From a checkpoint of a small image VAE.
Training: adamw at rate 0.0019, 15400 steps.
Data: trained on regions of photos with short descriptions (Visual Genome), 38.8 epochs.
Rows from block 10 of the encoder, named by matrix and row number. Rows with one number belong to one neuron. Each number is 128 + 24 x the weight over its row's rms, rounded and kept within 0 to 255. All counts start at 0. Numbers have three digits each. After the name is the row's rms in percent of the matrix's.
# fc1: MLP up (encoder.blocks.10.mlp.fc1.weight, 768x192), inputs 0-95
# fc2: MLP down (encoder.blocks.10.mlp.fc2.weight, 192x768, transposed), outputs 0-95
fc1.150 074:160149122080156111084156125100131126133089110113143141123120110109144142096179114134127099145087090119136116117099177121189099144122107130151121117112136136125128083117150123138124111135152105153093156107114117111116110103127193134104141141158113134115147128142126088128105143097150126110
fc1.151 104:145182099101121089134150117140132119145131106117142173154130124090143148121139118121158156118113134146193151110112134135123114126090150154125133140177128086122128127124154058170147127153114060175109118124153134094106137137122084126110144122147105172144092133149132082139155147117140125131
fc1.152 081:131141107101140172147132125136152144114141085159128127180137105134129115101102096179131154174098129121112129179153162112124128121143125150097137120169113134149156128138137151124127134117130080163121086135115145141121129109134121125193142161155114108142127143123131113120156115114154134134
fc1.153 111:115174122073130108116122077159150126151113094107132148135098127082097162076126143133152149146107135117139138143085112144098108110114068142135088152151111120098144109119160090152120145175131084151112118149117107099154115122123136157122169143126115125166102135157130118139123119150156112120
fc1.154 073:099146099131137128138146135116122131127129110136154130097123148154121131102161104134117157130164117114154137117137123160137123108089113104150118128150129060110109127097121125128125088150091123187126107113142132116142157128094125165160135118128161091116152115123122118114118153100127139137
fc1.155 084:139187073125086114117107103143145148142098066137110155137147111139131145126112103123139152100132105125135148119130140143113146155135130098131165126151121112128157145105126117104131140141131122110147155155125112137115169168111093180120079131117128167146097133173142122127143095123171109122
fc1.156 073:089149108101124112147128114144147139140132108143116128180152145155104124134134143082158148122143139161133130156149137113108126128099122112111133105157143103136119123101134111161104108148128124103099097127120142062172102127116114161091184157087104125149121145137094081136139096128118105105
fc1.157 078:122126167074113125165116125107107126177128147174118166135182119102130111142120150133111128144122137118141183128164169129153117132108121074178125148149148130093164099133101135139091123081134110158153111138141096100150139155137096136100132098140147115141138143107115131109154127120158138123
fc1.158 074:197198092122124122102126136091104141145093059126109100117122099136105125099097129149110122101160163115123123135119113132126118144141107106134117121136104123122144120121135136141122121104129125119094126148127092141091094157092108164136143126128107117129130127147139142162080153133134125160
fc1.159 092:115193083112148151140156139127114130141119099140167166106093147128121188094127131149177108146124113146118141110117110122131122165125121116128154130137102070114144105105129146144117137153115113156118120135099143116133195155155131099132134139112074133122112173136136116121112143151111123113
fc1.160 127:144161096110130162138117088099147149136120096103158139150127130111151112137071118082122124145121158176128145095117111149101121137073155127136136120141128121136108146148159143146153155120098137141094112172100080155165153161107134136102134098127118090114116114124146126131113158112145119087
fc1.161 086:116184118103130128105131116103142119157149069145136164140074116144120130126112146117106119122157127126147147149156122082111095128155107129134138119191120165132161136100137163139139138142111124179147173151104143120131128160107080119123165120115108181145148160151134123168109122100117131166
fc1.162 077:105161188142114104107139157059165145107135126104123146155129144123126126092142124146124104105161097159132165186105126137136097127136133114161122126131148117163104091145190118123121138142158144131172104106131116133144156137122147149110155142136085131122139167110149128161126128141125108139
fc1.163 085:165156086070136139129101133150144147172115101128150143128135087129136130104117121139136150146140077163140159104085104098121167148124130137098134118150136106105165104127146121104143143158153106160090108142130153089114168138109143103105115118109142170121130142107148123169088118096158146101
fc1.164 079:086143108077111115137115134129126184131116127182159129141077126140129186136125134094125157114137170113154138138097161103088107130123119104109151134135128120134162089111171101149155148116149097136121112119126090057127101163136132148130117103181149148133125119143091172147129150146134119119
fc1.165 073:151189120132108134132093141113150097090151101090101146155100139124104122171166119113110072121155092142096148137107096137114135093153157149149080132104121150147148122106145103135131100130164094127102111105109158124139114109108149117136107185132117143116115163090136149126137130130167081119
fc1.166 076:111165121102107137116133080150132134113153131101104208149124152084142152120160125107172158142134142129119107102154152132098126227149110119117116144137155100176125123106163141126113109144111139145145117126087094125135148121128162138130126095120101118162149127152131147178137119116121129133
fc1.167 078:080151131084143167112164119134109097076133083172103147099153106111106158101159166115134146137151109177182152118113079165134135141124144116126128100114110138157120151124122082137086144170124150162113081146146137143146150151111131132119129147133130162174138105124133120205130155141139154137
fc1.168 071:154158177073074142108106106161164141146103123108109118146081115115134143095104140110159119115101144138116154102142127099105096127120125107117119111118099134122105123135112151152151074143122149104096137117125133133131118120133064155125193127133110149176108119109126138149131127127155157144
fc1.169 197:113159119092132140127114178157090116132101088148161133104129125133113105119155150140108123177105126110129135132094163116160137137163117159124106134125133128116154081144134069130121088148154122162149146095139159093110147102155133126172140143129142141149126127157175100145156093141138121158
fc1.170 084:139146103073158148095140101113131111100106091146195121147080111082100114125116111126083122142111107153113145191130170120119099102156155113142135153152147148110143135108142117140074115126144115182130122100137160131092137131115155093103134120067092133140123151094120137137113130134097164100
fc1.171 093:136126140087128096116145173164132119137129072114138126114100161137123116093130144162153127120107126110153123140099165107119106120162113136095144136100112133119126083095131103125107106161163109137132132109127104112114148149102127127089145133110087140160108116173126138170134129097180101144
fc1.172 074:156153126117101162185091109158145144117108072097141146139153135114116105099080162124144160101113134150107142137086097131138140157137175151134109195136152146111095140114100138178142136131140130123143094114112115144119120162138163143113144168147105119143091155148121122147115119151135151138
fc1.173 101:129134103104089093111109133129120129155077102153122151154097112128091160112141129125125137140129084124152125171114135137105100148146122130130140125187126107117104114141156099166124150148105094170075119137104120102146136150100113129131125115142121148145114161164157103165121124167159109123
fc1.174 080:108126118076149154114130105119122099115153083095103157147141111157141166079165141122121124122120142125128102171154108162149158118121130149107126154129110105125090097139168086134117156127192093161139121090134160107111097142141130122130160136114105171116090114162112109148126131091133158112
fc1.175 083:115113111111087163151139142149145147172087090168179155158123100067108141101119136110142137135099097110159072152146130132098107120111146119116167157140126124116129156101180078096115124100116090140128152112113121104128154160146106143150095113105095109144120139086137155129101110122117175102
fc1.176 097:132176106081121115136107135097152144182104076111145148130127154183144149125116103133111129125159112144115136066119146096133088134120140155138144099172135107147108136063138168143094165135103094110125137145160135083134121173096095107153136074125107162181130144153156106152140152123148165093
fc1.177 092:138196096091119117092190145132138132132155077124157178127152130143121148174114148096134148152106133101152111108099120133091103112131131135112096144178106143128135170127152103111107097130124100200087163125112128076110159139129133119153130102132122165162103146142131100167116141097118127116
fc1.178 131:123187088070102128085094090165143120142117085123138125123112094131112119111114137136152170140129097132137166119082140154130129139138147148137186136155145125124102122129155132149107136165137129156118150139090107067139131124120106114148101145114122160160131162141115101150137136186115128122
fc1.179 080:117149092114117139110154131121130145113126106114123149167101152121147109115159126104145171180121141119129145148145143099122126144135072126182104125152116113108100156163140182097142062118119101133151126188189149113143092145146145125093153125108145118164099117116114155134155087103131123097
fc1.180 097:141153111077147142131150107126124115149084089108152169122117129115119181080151113127133105143115124151162140126117164130129129119135149125149130132164097115129099119109170110117121113080140093189122120149101143118101127179127153133115128140116093140138108135142119102144117111143127116100
fc1.181 096:123190117106118104104092187095147135132110150126102122114084103128120153109156120114154185128090129135110136111113116105083106087143087131098117156108111129122141101152181131139101110129135047151142137107099122091151110113136097133113145139129130124157142169152137076165127090128082117160
fc1.182 076:101155121141138126112107108144111108133116120157138138086121114168079146094136168104103081119136076115145126141132084095151102161141126089121113127157122149092122118140124154110100138137131126142163114138112088163135119138108193137166125143086152156109125132119146129144146150132099157149
fc1.183 067:129123140092124086139140152094101124126115083129112120109134117092070130123146151140143133155095133146129128183121121129127142149129105143115146120147137099132130115150111080095111132150093140105105146145074130137084142140097110169143143137106130138195094132047117117162130135135113117161
fc1.184 079:133168119115129107083129107133151144165126161110138143165157128128127103120128129146157096156112119119133111083141124115112128110127096122149114105103156114178091127141118110126151094106197123112126154091119127139100119146105101147140147153139132189111154113139139140136105062142094119133
fc1.185 077:158138101115159132159088099135161098111114100107158156197132068137123128137107132131146146103097129133089131127132135092150103159145114132138118122156116079112154141170109125134147147100139110141148092096128177107161124140122145132117124142143097128134135121158170161148138147144185157190
fc1.186 084:111105073066137098149155121118150154124121100120128126132118099137095139080151122130155123136118150152147109150095132116121129120114123130131129146168122087145146126047152100132126117150122132135164156112154098092155139151140149148152147107129119134160098126137124098095135097130151148114
fc1.187 074:108127112088095158114111147155154117121107077104153131140142119124086132140190105110162113161103128157115101145125142148116151132137098107138129105106119125163084103126162097119151117155148100072092107100117160148141097119162091129185165111113066116132126125147118130150147142128154129106
fc1.188 120:136161114088132139095154132165184094149090096114154141130103087149087165090121133146158169135109120148182158142119136112119096115144160130133150140148103125146159108110167136155111128119119075165118128148122119080119117145122139120143146138142100123124102158159138052148093127107132155103
fc1.189 078:139146084149117174128138113106158114123114117146134133127100118112128135128138110169141098122134109150162144152137142147132162141117148106110150127204159128105126111107138094114122126132143158123133143157114127152147126095132145113131116123124110114133118172120172115151102091134117109101
fc1.190 080:118157133121168131122108098132117127074134123146085135169114111157160197112177148119150128105119135107114198129124142125119109110148147149165157155106109129097107092171137121109159108116109109136102166121142135099138127153150134092101162148144084108154091130173105149113099120116125147151
fc1.191 078:127177129083128156095131111123119105138105098135136149111111139145146081117130164123195159196106104107129166133124108126133125104088099114144120145103115120150133147147107141123128108116089113164080121162119152124181117194170129169105135120124117174186116108149146119155111137135104138139
fc1.192 087:147143156086075110146140146117152109123110065139086137132138124124127177108138126122112145135096120165174133113089138109143104133114117099133154092133095142144126091145165082137141148111129092186142159106110109122121135178141105104115143147095139111156115146135094112166109172159105149143
fc1.193 073:163180102097128140128085140152139190127105103109118145135111131106116120138154114116103121134140094097108138103096118117129144143136093131119109082135147182123125155084141116122100141132141135123122121139085112131128116114109153150157142136107131111143112163140118167154168188113134146100
fc1.194 082:135194120091146109131119115099180116121110091155125153127101085151143154112109112132127155141121132138160154114161128095121100148141111133132129153168137108142130115141142145090111119116103111185141113111112138112166121133117123083119132101116126134163106128152120083168076161155123173102
fc1.195 075:163182116097126118138160123135090140156128140093094175122135143151153141149098132156116145136093127138144131096107134099097118134154125153157161123169113130088114098133153097136147179111133132123126124136078140109099121149160153154168140107068157113155110120109139129119114137103078168109
fc1.196 123:129169081101088146117099103091141143144089118113138126144141102156122145094125128127150132149111127101130151151103152150093111133105106109146127109162100094105111087119157141141092159135121102183107127154133111128154161115121128143148111124162112134160101178138130083171105120150167155134
fc1.197 075:120189136152084097090156165152117119175129145120106121158161129154119086079152118093128129147135085133173156142111148111090101129156145115126137148105108135141127111130122168108133169153102125131140129125139174084109129144133119132087143140122142112148130085127117089113096159124133158133
fc1.198 083:151143131116104079132113118144152161112169088141106149154122130096139122090165130130144142127136163110104139156132116141113107098118141134104150144149095105165125124112185059135168087073148087163090113134098120127156116123098108124112152094123122108176113102186125147094166136138207104101
fc1.199 106:158141120070137117094139113121131133110101095145100163113093090148136139135131153156114158131106073130125142146156094141108132128121136123166121118124142123168168128030122088141147137157094092163124095126111137126123142171120101123109133119122127143131091166176119092132117141164145126147
fc1.200 091:135164107087092093101122129136137120125104107146130127100090101166127137122132143092108125149135121094118153149148123096117140100157104145102134098149124113163108124099112145138137199132135132161116178132138140102137142135133116140147101127147092139152152196169142077183120087139127152132
fc1.201 077:141102105155117107133141145103166112150139124114113135162147098125071101102097096124141095127096110128124121127113118138136130167076115148176138116132127173111103106111183103169141176146146119165137079097059125101109136155133137179145127141120124149176141148165094159131154143112150114109
fc1.202 081:140168096115143105138110151146118140124163119097145144137144171138139121133162149141160137103148104131171116144118130108115102133125108088147164117106143115149139116094159148114149161168132152102128129133091109130132142142130123169133125123141077153130136131129180110107142139121119109099
fc1.203 118:131170124068100112114150132100136138164114095152120146141117121106097123077147129137144133136105108153161154155102177138129120130099129105086094137167140130100132114056168149130122093115094110177111132100137088106113122157095114126098128154131113100128107156160081090138125111103145089126
fc1.204 082:132102116130165134125130091140138092124138101131172148121109122138117139090149094105160111133144086139127143117086136115109121113115133158134133119119091127138145125132133113120120165135103055169142156172119138119112160124059158098124159165131111148152111158123111143151090139109116074144
fc1.205 148:117175077106133116151099141172121132147099102115150137135155112143125163090139130127140130135133124102121149134134128125124094118108151157145138115160159142168107074154154136150141148101144118182105159117113146135132121101164144100186129160135106125158157147133163115143092094129099119120
fc1.206 069:155173136107151102182172146177154120180142117097148084148100094174111158100142137118112103136052091122155113087107149134088151103120131131156144081133119134115151132141155108203137113139095126146106151128110092116118152121172116135117122119109127132110143192169126118140127131123160124143
fc1.207 098:147163094071122107111139185139138121160120083120158132160146109122119128079154117130137156181105117117133157118130145137129130119136141130138168123115119108109179108111162151141129114151138098167114142114118120122130130133156140151128127129102097160132107180138148118156110140167111121159
fc1.208 078:130187138122120153145112126149128165122124172123117132121145150145125108124122118116106164155092145133131145106137125097157095123153138120103093076123071140117101121106156134135129157150115103164134124110109156121122120088103152157117087122131154155170174135108140109132102113125142187088
fc1.209 077:165158101096117150120138171109093181135155141167128168082123124098098138109170115155154130062144072128103166126126124113133191122128097117140200116120151147160145133146144143130101103159117107177084150129149093142131106129123123177148136102141123130130137131143132121149111098142111116117
fc1.210 074:125148145144087146129153090155120143130133078142144095088135138119139119117155177135127091124153144152176168112137128094152151117098136104111120157154127080149161147130129135109103099150150143129124169070132135196145120077157158120115095133151129108169137129119136115132081197141108120147
fc1.211 102:102153145114134111155128135126135136140104103151123141145109135144126146116147110108099122116129069094136153120091140148155098149136102127099158112141141118125127141091185133117155107131099068161110146128103124086118150195160146147122176127116085133113081116154131094154157123150138112122
fc1.212 096:113166136112151105155144154160151118125107117162129131105105109121115090109137127117141133117129074152119157151109124119120128125120139108104134147167149128157140114092176131142153067157134080154096127109135123120122131153125102150131115123161089168125100110118163141127129122087158124125
fc1.213 121:122139101112134129137119163155177123141112079138142138131148109117116135085177167124099175118123107128170147147122135128116133128161121139087141137139164140148123111142145069110141069143120109154110136094118124099098142103129107127143141128101116132135109108136141076110139106162131121171
fc1.214 111:116172070089122118148104121134139144141151064107134147111149133128134150071114142123139133106127082116158130105121105092117099117115145160132152144137120109149120133126150118144143147120148027179144123136143097129122145130116082130111115140131105132182153103151117119163119120114114130109
fc1.215 085:141124114102112120082131101152129096119104105129126129121115148132113142128157114115115122123079107104109150166151121125138123125135110130101161139131175115162124106133142141156111164174150078127125159197111134098110170148145151140111128158097104168134134133129139072122133125150128098127
fc1.216 074:125139164095109120131125079117114170165148070131167135175134119094132086115172097173160132143165121121104116084124139123141109149135136150121095155098134133157105106136182160159140109133130077125135082138133116150138142099134132125128158124127125148134126120103168089112141123145103139098
fc1.217 077:086128114082098169102119110111149092111082100047114127136130136135139103125106125140125143147138092156108134143119177133101101143137116133089133114133135149105163137088176106163125109139123104140096117142162131128111154116150130146109158072119159143111123131154127161138095124159143128132
fc2.150 067:107177112126134116135116102139131132136081099099132127110151139093087119093135141125153100143168124116135134147130144129117193142138114151135113132163173123137133114151139134104161102134105138138097099131120121105138100125128168156100128132128135106141128126171140106103177115157144122121
fc2.151 134:116178115086119125103133121180161126128163065139144156088131117142129164086127169157080118088094106123143125139150097127172153117124110120143131171145116128127130121101153083103120091134157081165124142127141124121075096156132096114130129095138094165170103125158099101163134103130141133131
fc2.152 065:144172143127156118161167106111185158121098088122152099121128104074150170152149137149159145138128133129149128131104125126110110166120105146144140100153127130119123113073168108165171128100146146132120136129101134091149146110079147143101156103171081120104098153129173125129099095104161119149
fc2.153 082:152111094166188112160137110149152062134128131150111124147122123126137088123111107095166089092133130141121154140142097102101116143117100097143160167134147140154102124143108153158125106130148088141117102101136093156142086136167142136146115106139147059139129111137099111091115140080138126138
fc2.154 065:152164106105122108150084090124087108132152092115101122121108116098138127143132124156096130106111145103133121127129127104124125126110130125104125179130135138126117136096125102114115109186106140096119134118089120168101123123107150133098083156155171115147109127083184129140153155092129112089
fc2.155 085:146181106094112139143086113114158121135108074115156145100154149126144137072121162115161148102093075132148105119131140122102089126109148127091166146140099081116106136126126133152155105112158109165120095127139142120117093179138123135118128109149117157143114151178061120168114089111126067147
fc2.156 071:076156078107135141095141145134144126128144069107076138164124098111147143147126115116119194149113134105140143137131150119146137099066119151136151142132123151110101151139134131139162095146168138172156164109133118116165141056154096120112108094105145179117133122161170144140127140117146095148
fc2.157 068:131186133130070103169138072163096126135101105098147179079135172084149088112156142159112130081113178135130134137115142147096171158157165106115095125137143102096098111109106130098128108117122133134099129100106130136128104098150133140103159160098090128135163089084121124142143117127119100119
fc2.158 067:151131144077062158114123125098139129109123091151106150103095106139111143081168123134154116122149125103148124106138105109133144142131133096125144107178126135147086148141158078113171129162145085145132134131133100156139115139171130087114132155131114109139102116143097124179102113134150106126
fc2.159 084:093195096084179115140125131128137111115147092155102152109095128151170108085106140132138123195173131161131129104116124127137113070170165153140144128119133133131116130126147104108129121154140108146134171128104137099101141117108083115183159107084145146134101103126094120174137164144158099100
fc2.160 171:116132155125113075126146091103125101106155129148098139136120133165174152143129129122120152089104131131081128130138114115135137171156111091147182133129159151136150109075115126090142133110133139135135145137114145119138103133145117115137063119127128110150122180156005122140148121127138161115
fc2.161 077:111177114097148134101131127160141125134092020102172162123094147130123140123167154104165120155154090149151128140090118122158115118110152126109137111122143161103138132105130153172131084133122128162113142148133111118149096155136177116079121146136119144133142113101140112146120106080160131127
fc2.162 065:124117094140155156147164109108115091151165054140153114109082065122099150101118137137140162104180160125156123119140146151141098133099133115119109154132103136126136163158103111179092106118127112150133158124168114114133095142158153121074131152095106149115162113113155117133092139134139078125
fc2.163 061:137113129130106105136107083122138149127137112080191138101171145112149153088112113128123122153122123112120152119114138121152123093125197131099144090136082109121130108132109141130110135156143130114151133159163118106127168162159130115085127138159154165158169113147136149162089137100122132151
fc2.164 074:116121080102119125095126130164134101147110145096146149119117140125087088085124103121146131132139124142131111129087072115104106128146145193123103096067113136140136083139137117139150136090105126154125117136123164102152130172122169123172142142088165156156143141117103114169139097156128131118
fc2.165 059:128136116150142115125164109130134117106127134198134157104128123113148158113148126118103118122124131170117070149127137146126148129087074105114156144120156153120096112111142113102159080150154142184101134163141139086085155096145123117139171133132095125130138146106120137111155083101095172074
fc2.166 061:182151113181092135127120130157118199138104143080178100109110104131151125101162138112167169140105126160116129128139138119141133112138141114137162129122151108118122123136142132174129115119138159137135172119104124146108141096125148076108148114099184152135132129125138095133086090152156125129
fc2.167 071:113162098028160104092126147091132146172150119128116131145095130075136119127146076108139136118143133138124150131138127123130129095130155108145136098135170125163101180134134132140118141110129113142102089180153128153146100203122109120127148114133094160075126099111139121137136179149118133132
fc2.168 069:139126119121104154165111106084090150140109120090149132124120149115140132152131113159153105104133088143131123142160096129117138143102124143082108150121086168142098178161124105105096089152127108089152135090120147137134144136126130099062128114160146138104142113127155104105170145159130112141
fc2.169 262:116208101073136121166119136148131133145113066138152148156132118122059106113161120123146127137110141110149135123126143130106113117126124161103101125151131131118151095157173125161105079123132120175112131095143118118145136096122152122143135147128127119138137142137224096142127104117131096187
fc2.170 072:151190172071066114119146137152117101141159088133162114145113095169132123130129132109146154152149137094119107079097156117123137159151147094120160107147067140127151131117140130156128136151112085134098143171131135141112130099118134099118124135100161082145107119101106120129100087128096141124
fc2.171 086:115226119071122096114115159129143175122133051139149155100132104132111137104128148130136153123144135121157146137134115099152076138164099150105152131119111144148146113092167126139097101139115105201127145130153097107143132093095128120153126113126142127166140146159091108143114117093121116128
fc2.172 066:138133140111114127135160132147148128096136106081139114133146145122162130139156148160137151094114163177163116153137139133146131140089102106135123149145167146116127146090155131126136152123125115096115090123113063124135154145112107125152164139112100091122185086162135085097134094123157140131
fc2.173 085:112166137077122129114124106157123162122107109142119167181113144115094107065109063098158103095090117136152132147120166126099132132118107146164111098166143142115119094111139153160130180089124078178108131157137118103151144125093135101115144114155103100151117146103145118143091087147143163123
fc2.174 072:115171109107161095165163087125148120099095090098139128146135136102125095113149079101159090114127115114141156113138127134128127103094143120142112113149082133142103108150131108172120093110119100165136104089114160120147115140116137138121159149103088158078119087100115117109079145107129130129
fc2.175 065:130129104125140101110105120141175112126150088109095134128123147176141117091141128101133088151131131126137162136132100151140110149109140124148113149118169116110127122106164144141149157142140112139118151109117140108127130109129117121152116102120140153088147104182118076157162125175132136099
fc2.176 105:116246118052147140119145139133155135120152040129131155115141146173142118082112143138099149092133121099130142134144113115154104126140120127141159139117105155143163146098135103165120146129119077162123149144159137133123103094127120108156156098127076130168153145138167108153092129127133157120
fc2.177 066:107137118119127136170160080135129116129112072068158152161113128096154106095134094132116123145096108115140114082110099091138138112139134103144147144104162127118135108125145130106132126151128108175121123145158137140131079135137111133125124123114106082106166088134142113163136105113180145096
fc2.178 096:125202130071097164092162114127122104134118062122142157128106113123109065077141123136129107111123152119150124153153124162133140110151081090123126153122101099110126137123166120093105126122137075172132103128146131129153116155134076150129171114122124160124075120181122094181142126127134139116
fc2.179 066:117146130077140141144139143094136077150098085103120138104148132116098114112162116118161097113100108127149165114099130157183154127130109134140142160128116128133122119114098107168168153157140121140108124120105138121121120135101134055126088096115103095154093181101110096155105140102108132164
fc2.180 075:155117100123177070100108171143154116094136107168137140105145155174159112125143133156078131141102101150135146167158131136111112119143121129115113086162153108150139141146162130120113118113139139133122124148096113110135152111099122131065155149097134109147077096144126131141155088156114165148
fc2.181 100:118220100102105133143140072133143122141112057114116142128121108149115136113147132136154145098126126116173159172144149126118129120110112158137146167123123131122142144120140130151116146170157128155125183121104116124137154055123186129168095163157120069111151133121184082110106141110123123135
fc2.182 060:118153125135157141124172137141122112103088173153171119108168110127144092087128081153105150129160141112120089117121134132105124086135137144131111133150193104142168115137133142125145095107153095127111162166124066150119138065133174099111107134130132129115187128160138141124121113121133171165
fc2.183 068:149104122136136123178133088150139096104140117137097120149122138141145096143136126173125105140124105124111148063091145119167124141097147137114167070147095119140149178136162146134096182089132135122171137142152108126124134137128137097153116122083134146071098122130160114140108119135165143102
fc2.184 061:116087123134138119105178112153147163120118144101140147116169146131095137104132133120137146110123131166130104134077114151127131135085112122111134094166147113106130129107161092117162152107118105153185120150101110129114131119137147101073129114079145153136148068124115146137099086107128115121
fc2.185 064:107127113166134120154141167150159150070117154169140124140135123069131127111183134160107104138146080106106098177115128150162130139077118104130126157124106093122113125098120125141102122162084128125077144137145102164115137077143160137066115156138118084160120098108111136091109146145157127155
fc2.186 078:087185113043103116145152129097149151122124072135144123105122145171139104133146149114158148127104105142161116102130151148117099146137119162119100125077168087113120118120105104141114151133098127147128140143120151133152142125121176132137137146129081110138132142148135104185113134179152140124
fc2.187 072:106158090099177130150122129114123091137163137154117138158138089160144125140185090145160114122081147114133121129111100110168125145131133114122140137093141068163149113111129176119136090090099133163109147116139067125135152132134153088144132143135114130179125124100128120161119127070127152139
fc2.188 089:159153119108156129145113143123149108137098120157142125145131090095108114102108064101185121124117118112104100121138135140107124147125162126147186112138141105116165153136117172131143112108152112127130071149102114151167144132137154138114141099080121075139151134134124121100110140103142140141
fc2.189 067:123123135114113124157126094101131144147110116127112151119105141124119141135088182100137102109131109143133083123132129098119145094144130067139108142137113109147144154122147095163130100111110150137127122144144122162138117134084145166174174155106105163099099112127120103140109115128151087120
fc2.190 070:152115135126097138136119122153168088087127093135135132084171077132144159147113142131136139174153127159131119122106175114137115100167102132124135130110138111154111134108129100144123147093142090117168194142146140122116141116167145097138091156091141073101135112137156135128124158139137103151
fc2.191 068:153184124078143145093102106149142134180128112092140166111140088144153129101144162155095107149135101160151154144140129138138168119125107146131145160134141141175173161096126163105142156111138101145149154130123097095137135098161106126165133137147145127183150129111155114138119122167146139100
fc2.192 077:134152153101106155077121094118132103141097116142116153114115158094116162101126119098134111101096116103127151101094123121094116154126114141146114116130142151092114130111123158112136175064116101114123127173126126142130130136138111153119118109144089115096138151129105132115113114137145165107
fc2.193 068:176114067125134096163088113118129141131127155124176095116125071159115106128129131088150150088097110136132103128202122104142107123106146081115081149154117089122115122126179132090130143121094150132129118158131122150138114113153141128069093102082139146125150106125123122110125122170139189129
fc2.194 070:130120114124157083137130085145088082103113137082113135134108152155118147120137122138095130099142081129134090116077125133154138109120096101113117181147120149110121135120113101136074117132126128148116178124165152177153111152114127104058125181125110131137124115145128128152134166121134135123
fc2.195 082:112203085105146123134127103083117121100095077076137105111114139068134132118135120139126111127129129142142142120112139135088110130096137154086133100105131130118110143131169149118141148131130092165137105136136093088137136156096136140112169136095129149096154069090140136149130157123188093135
fc2.196 091:124130146128127165097143126095130106134161127135114115109095135113195141147095167143091093137152171143086100117150094145158080150170137098172153129155151134147130170095105101150134155151157113132155176174156143109110130153124135139158087128136157106131128151128136140170141119162141180089
fc2.197 076:138124121086175086157113119152103118138137097122131100157127114127120130147100105105144143148182137117090104107137154140091083128148176172178116115105111139125140134127150159137128140139133135125149117164130119121168067101163144103088124164155106107138093115129096112122067131126159098092
fc2.198 072:133206113091136143141143146181108154109114092142155126097133111142112109101083087108129149111057098127128114133104105140096128123116160097138140139128111130168118089109129142156125073149146104163140096124135105111117085140131149146119108159114109111171135126178080142125121110105116105161
fc2.199 083:141202143027112093112152148136149092136128079104137118142146134135122102143141142159118162130102111133098130125079108091112100108116142116135129116135131129118129147102131105112150137106165096183154143147126122122138116120114128101133096147096125166095105104129124125128138142152160144108
fc2.200 076:128179103037117132144140112106106139102089057111086166158130146090110138112106108098134094106114151121166143105137153141082123133064181098131155116135172154161150103115136098112163107130117119126129143145118093103116142111133118141173112108107137103151145106112145156130108135102130121120
fc2.201 066:121131100139128141138150082140121134106117073132159133086165121109148166163099161150144170160154092108084120142118141134123097119140125140118096175094126130112120110126103130111128056095135156107108170119105132121138104132093126102083155152147143116161151124108122174147116100147154154126
fc2.202 061:073116126095194138100130086112123138119094101134132144111122136152124131120096106145158139123114140149187167099068114106137115138104142144158159134115092143139076121146165108129154175103107091146153120154157147126166158103109143124098151136127139121138123130112130140137157101101102139139
fc2.203 147:131255134000114121129128133155122128120117015135126126131141117136095141103157126132160135145124142111135127146129157132125109120147130109117142130123119105135123125138127126151130129129119113197113118112111132118120141137120131139105147152121130132143098147127045113152134106127130109155
fc2.204 066:120140111123101145154101145139154142154129097148144135137155129099140108116167153101132139108161111124096155139148105150150143097104087127164164083169123149101134141104153084138113089122163090150109121114162133131140129150120118162125149114146113126143090113108133141130149133055168107146
fc2.205 129:106252098030122106139104118127171131121109000123132146116152145126128120093117127131135127127145130123137122137113162139136129141088121186112144154149158107121106125138153117129162131110130095192118130135114107129139143157115123113106126115117135148121139129127138128138137133139114161120
fc2.206 063:147132124135194196125131163143129100144123084127098125104115141148145152198132114118120119123117147135129144131135098140103096155115164090148131135110110124178134116155134102139130129126158131132157137114110157083091144181134133121184111132082144122111165131114125171161123162094201145095
fc2.207 082:113198126053156144126120140132174150136160140126159127108129113092116130093127137124102126150173109127147144157086124124157114074131132114094098145128115086115110141119115112114159106141143117159147111136110111132064122130135105142147148150126098134170164142099122143168118112097084096101
fc2.208 063:120115114121076090133147106159147164089126085134144092159100139111142091110119122118126153126156118098134156145097092104131126129130124127150155032148103157170127120139133179119129142081091127137152136130152096138080111135112135150132153125097117103076121134138155111151120089118124140155
fc2.209 064:102154096124171112154099128134182110142136166117145089183147109095133163104141115130214090146111127106103142110132120198085138072103138126133144112113140126131105107124139115108154119111121150159130099131126136103181102127110156107118175129149107126134112125110113106099131108088127134110
fc2.210 061:124128132126120145147124117077124132183131138129063141152143118143147089152139097161118099119142135107147110135106148154103120115094115082147122116097100137141141122171112100141125083131115133114128087076128145186071129121144109112142162113124162145139155102133161096175130165103130111118
fc2.211 067:131114143117108154138148123080153138149122154179127108119118074071110141105139136175088164115143202121134133115121122095140127144116105148106078137074104087122131156138109087137132083122127135076148157113086123123114146147145158149127107112132134134098131080143125089132120122089104105119
fc2.212 084:111166122073101146118130155159123155147115066156131149116107157129095116122117135132128144167142106126149139105114128118132118109155188088090185102101158108108154133115121106198083058135134132119139145087128129119101147162120101136097129114121113169111158121087137159148141133128098112146
fc2.213 098:137179090088134088109147117168153130112131077146098132109164104104102150096133160119115120118132143149115141123129110101123095097163137142156144137122152115133138089123121128108152162107134118165129176098116149123145146067133140115196108099097123172169103118110200115165091133152093138092
fc2.214 122:144196098046123119131093117125142119130149082081144141119119141116168131091097140125113132147181097129136123121130126136138092093110186161121142168144121137179059152222120110164147146119118115169121130122135127134140123115132114109136130156139116145128182115123113127149077163115139138118
fc2.215 063:153120098031145159146138135147154146154118119104139123192119112094092115128139149098134133140126117122129126106147113119122081148092144159116125136159106100165131131202162111161127142102118115151148119125134151121117167102105134164091088137147120084141157161089119109119126110127101095097
fc2.216 062:102110146126147121149156141069110120162150098133158084092086146174135126154148116132093147097108130133104102147148122139113173160144137093133122130121130064127168147138102138149157105080135094188117125160143177176167109091152144108139124127140152127101147114156109116100132177143094158103
fc2.217 062:117129106089119143131116124149118132118081146056140117083097162107133095103149113144177126128117142106155097139097158143151130135104082129145157100160136077112078124091164096124147120111110093152102104155117116101124101178110130132110156116176181148125117132195150130146087165159122136098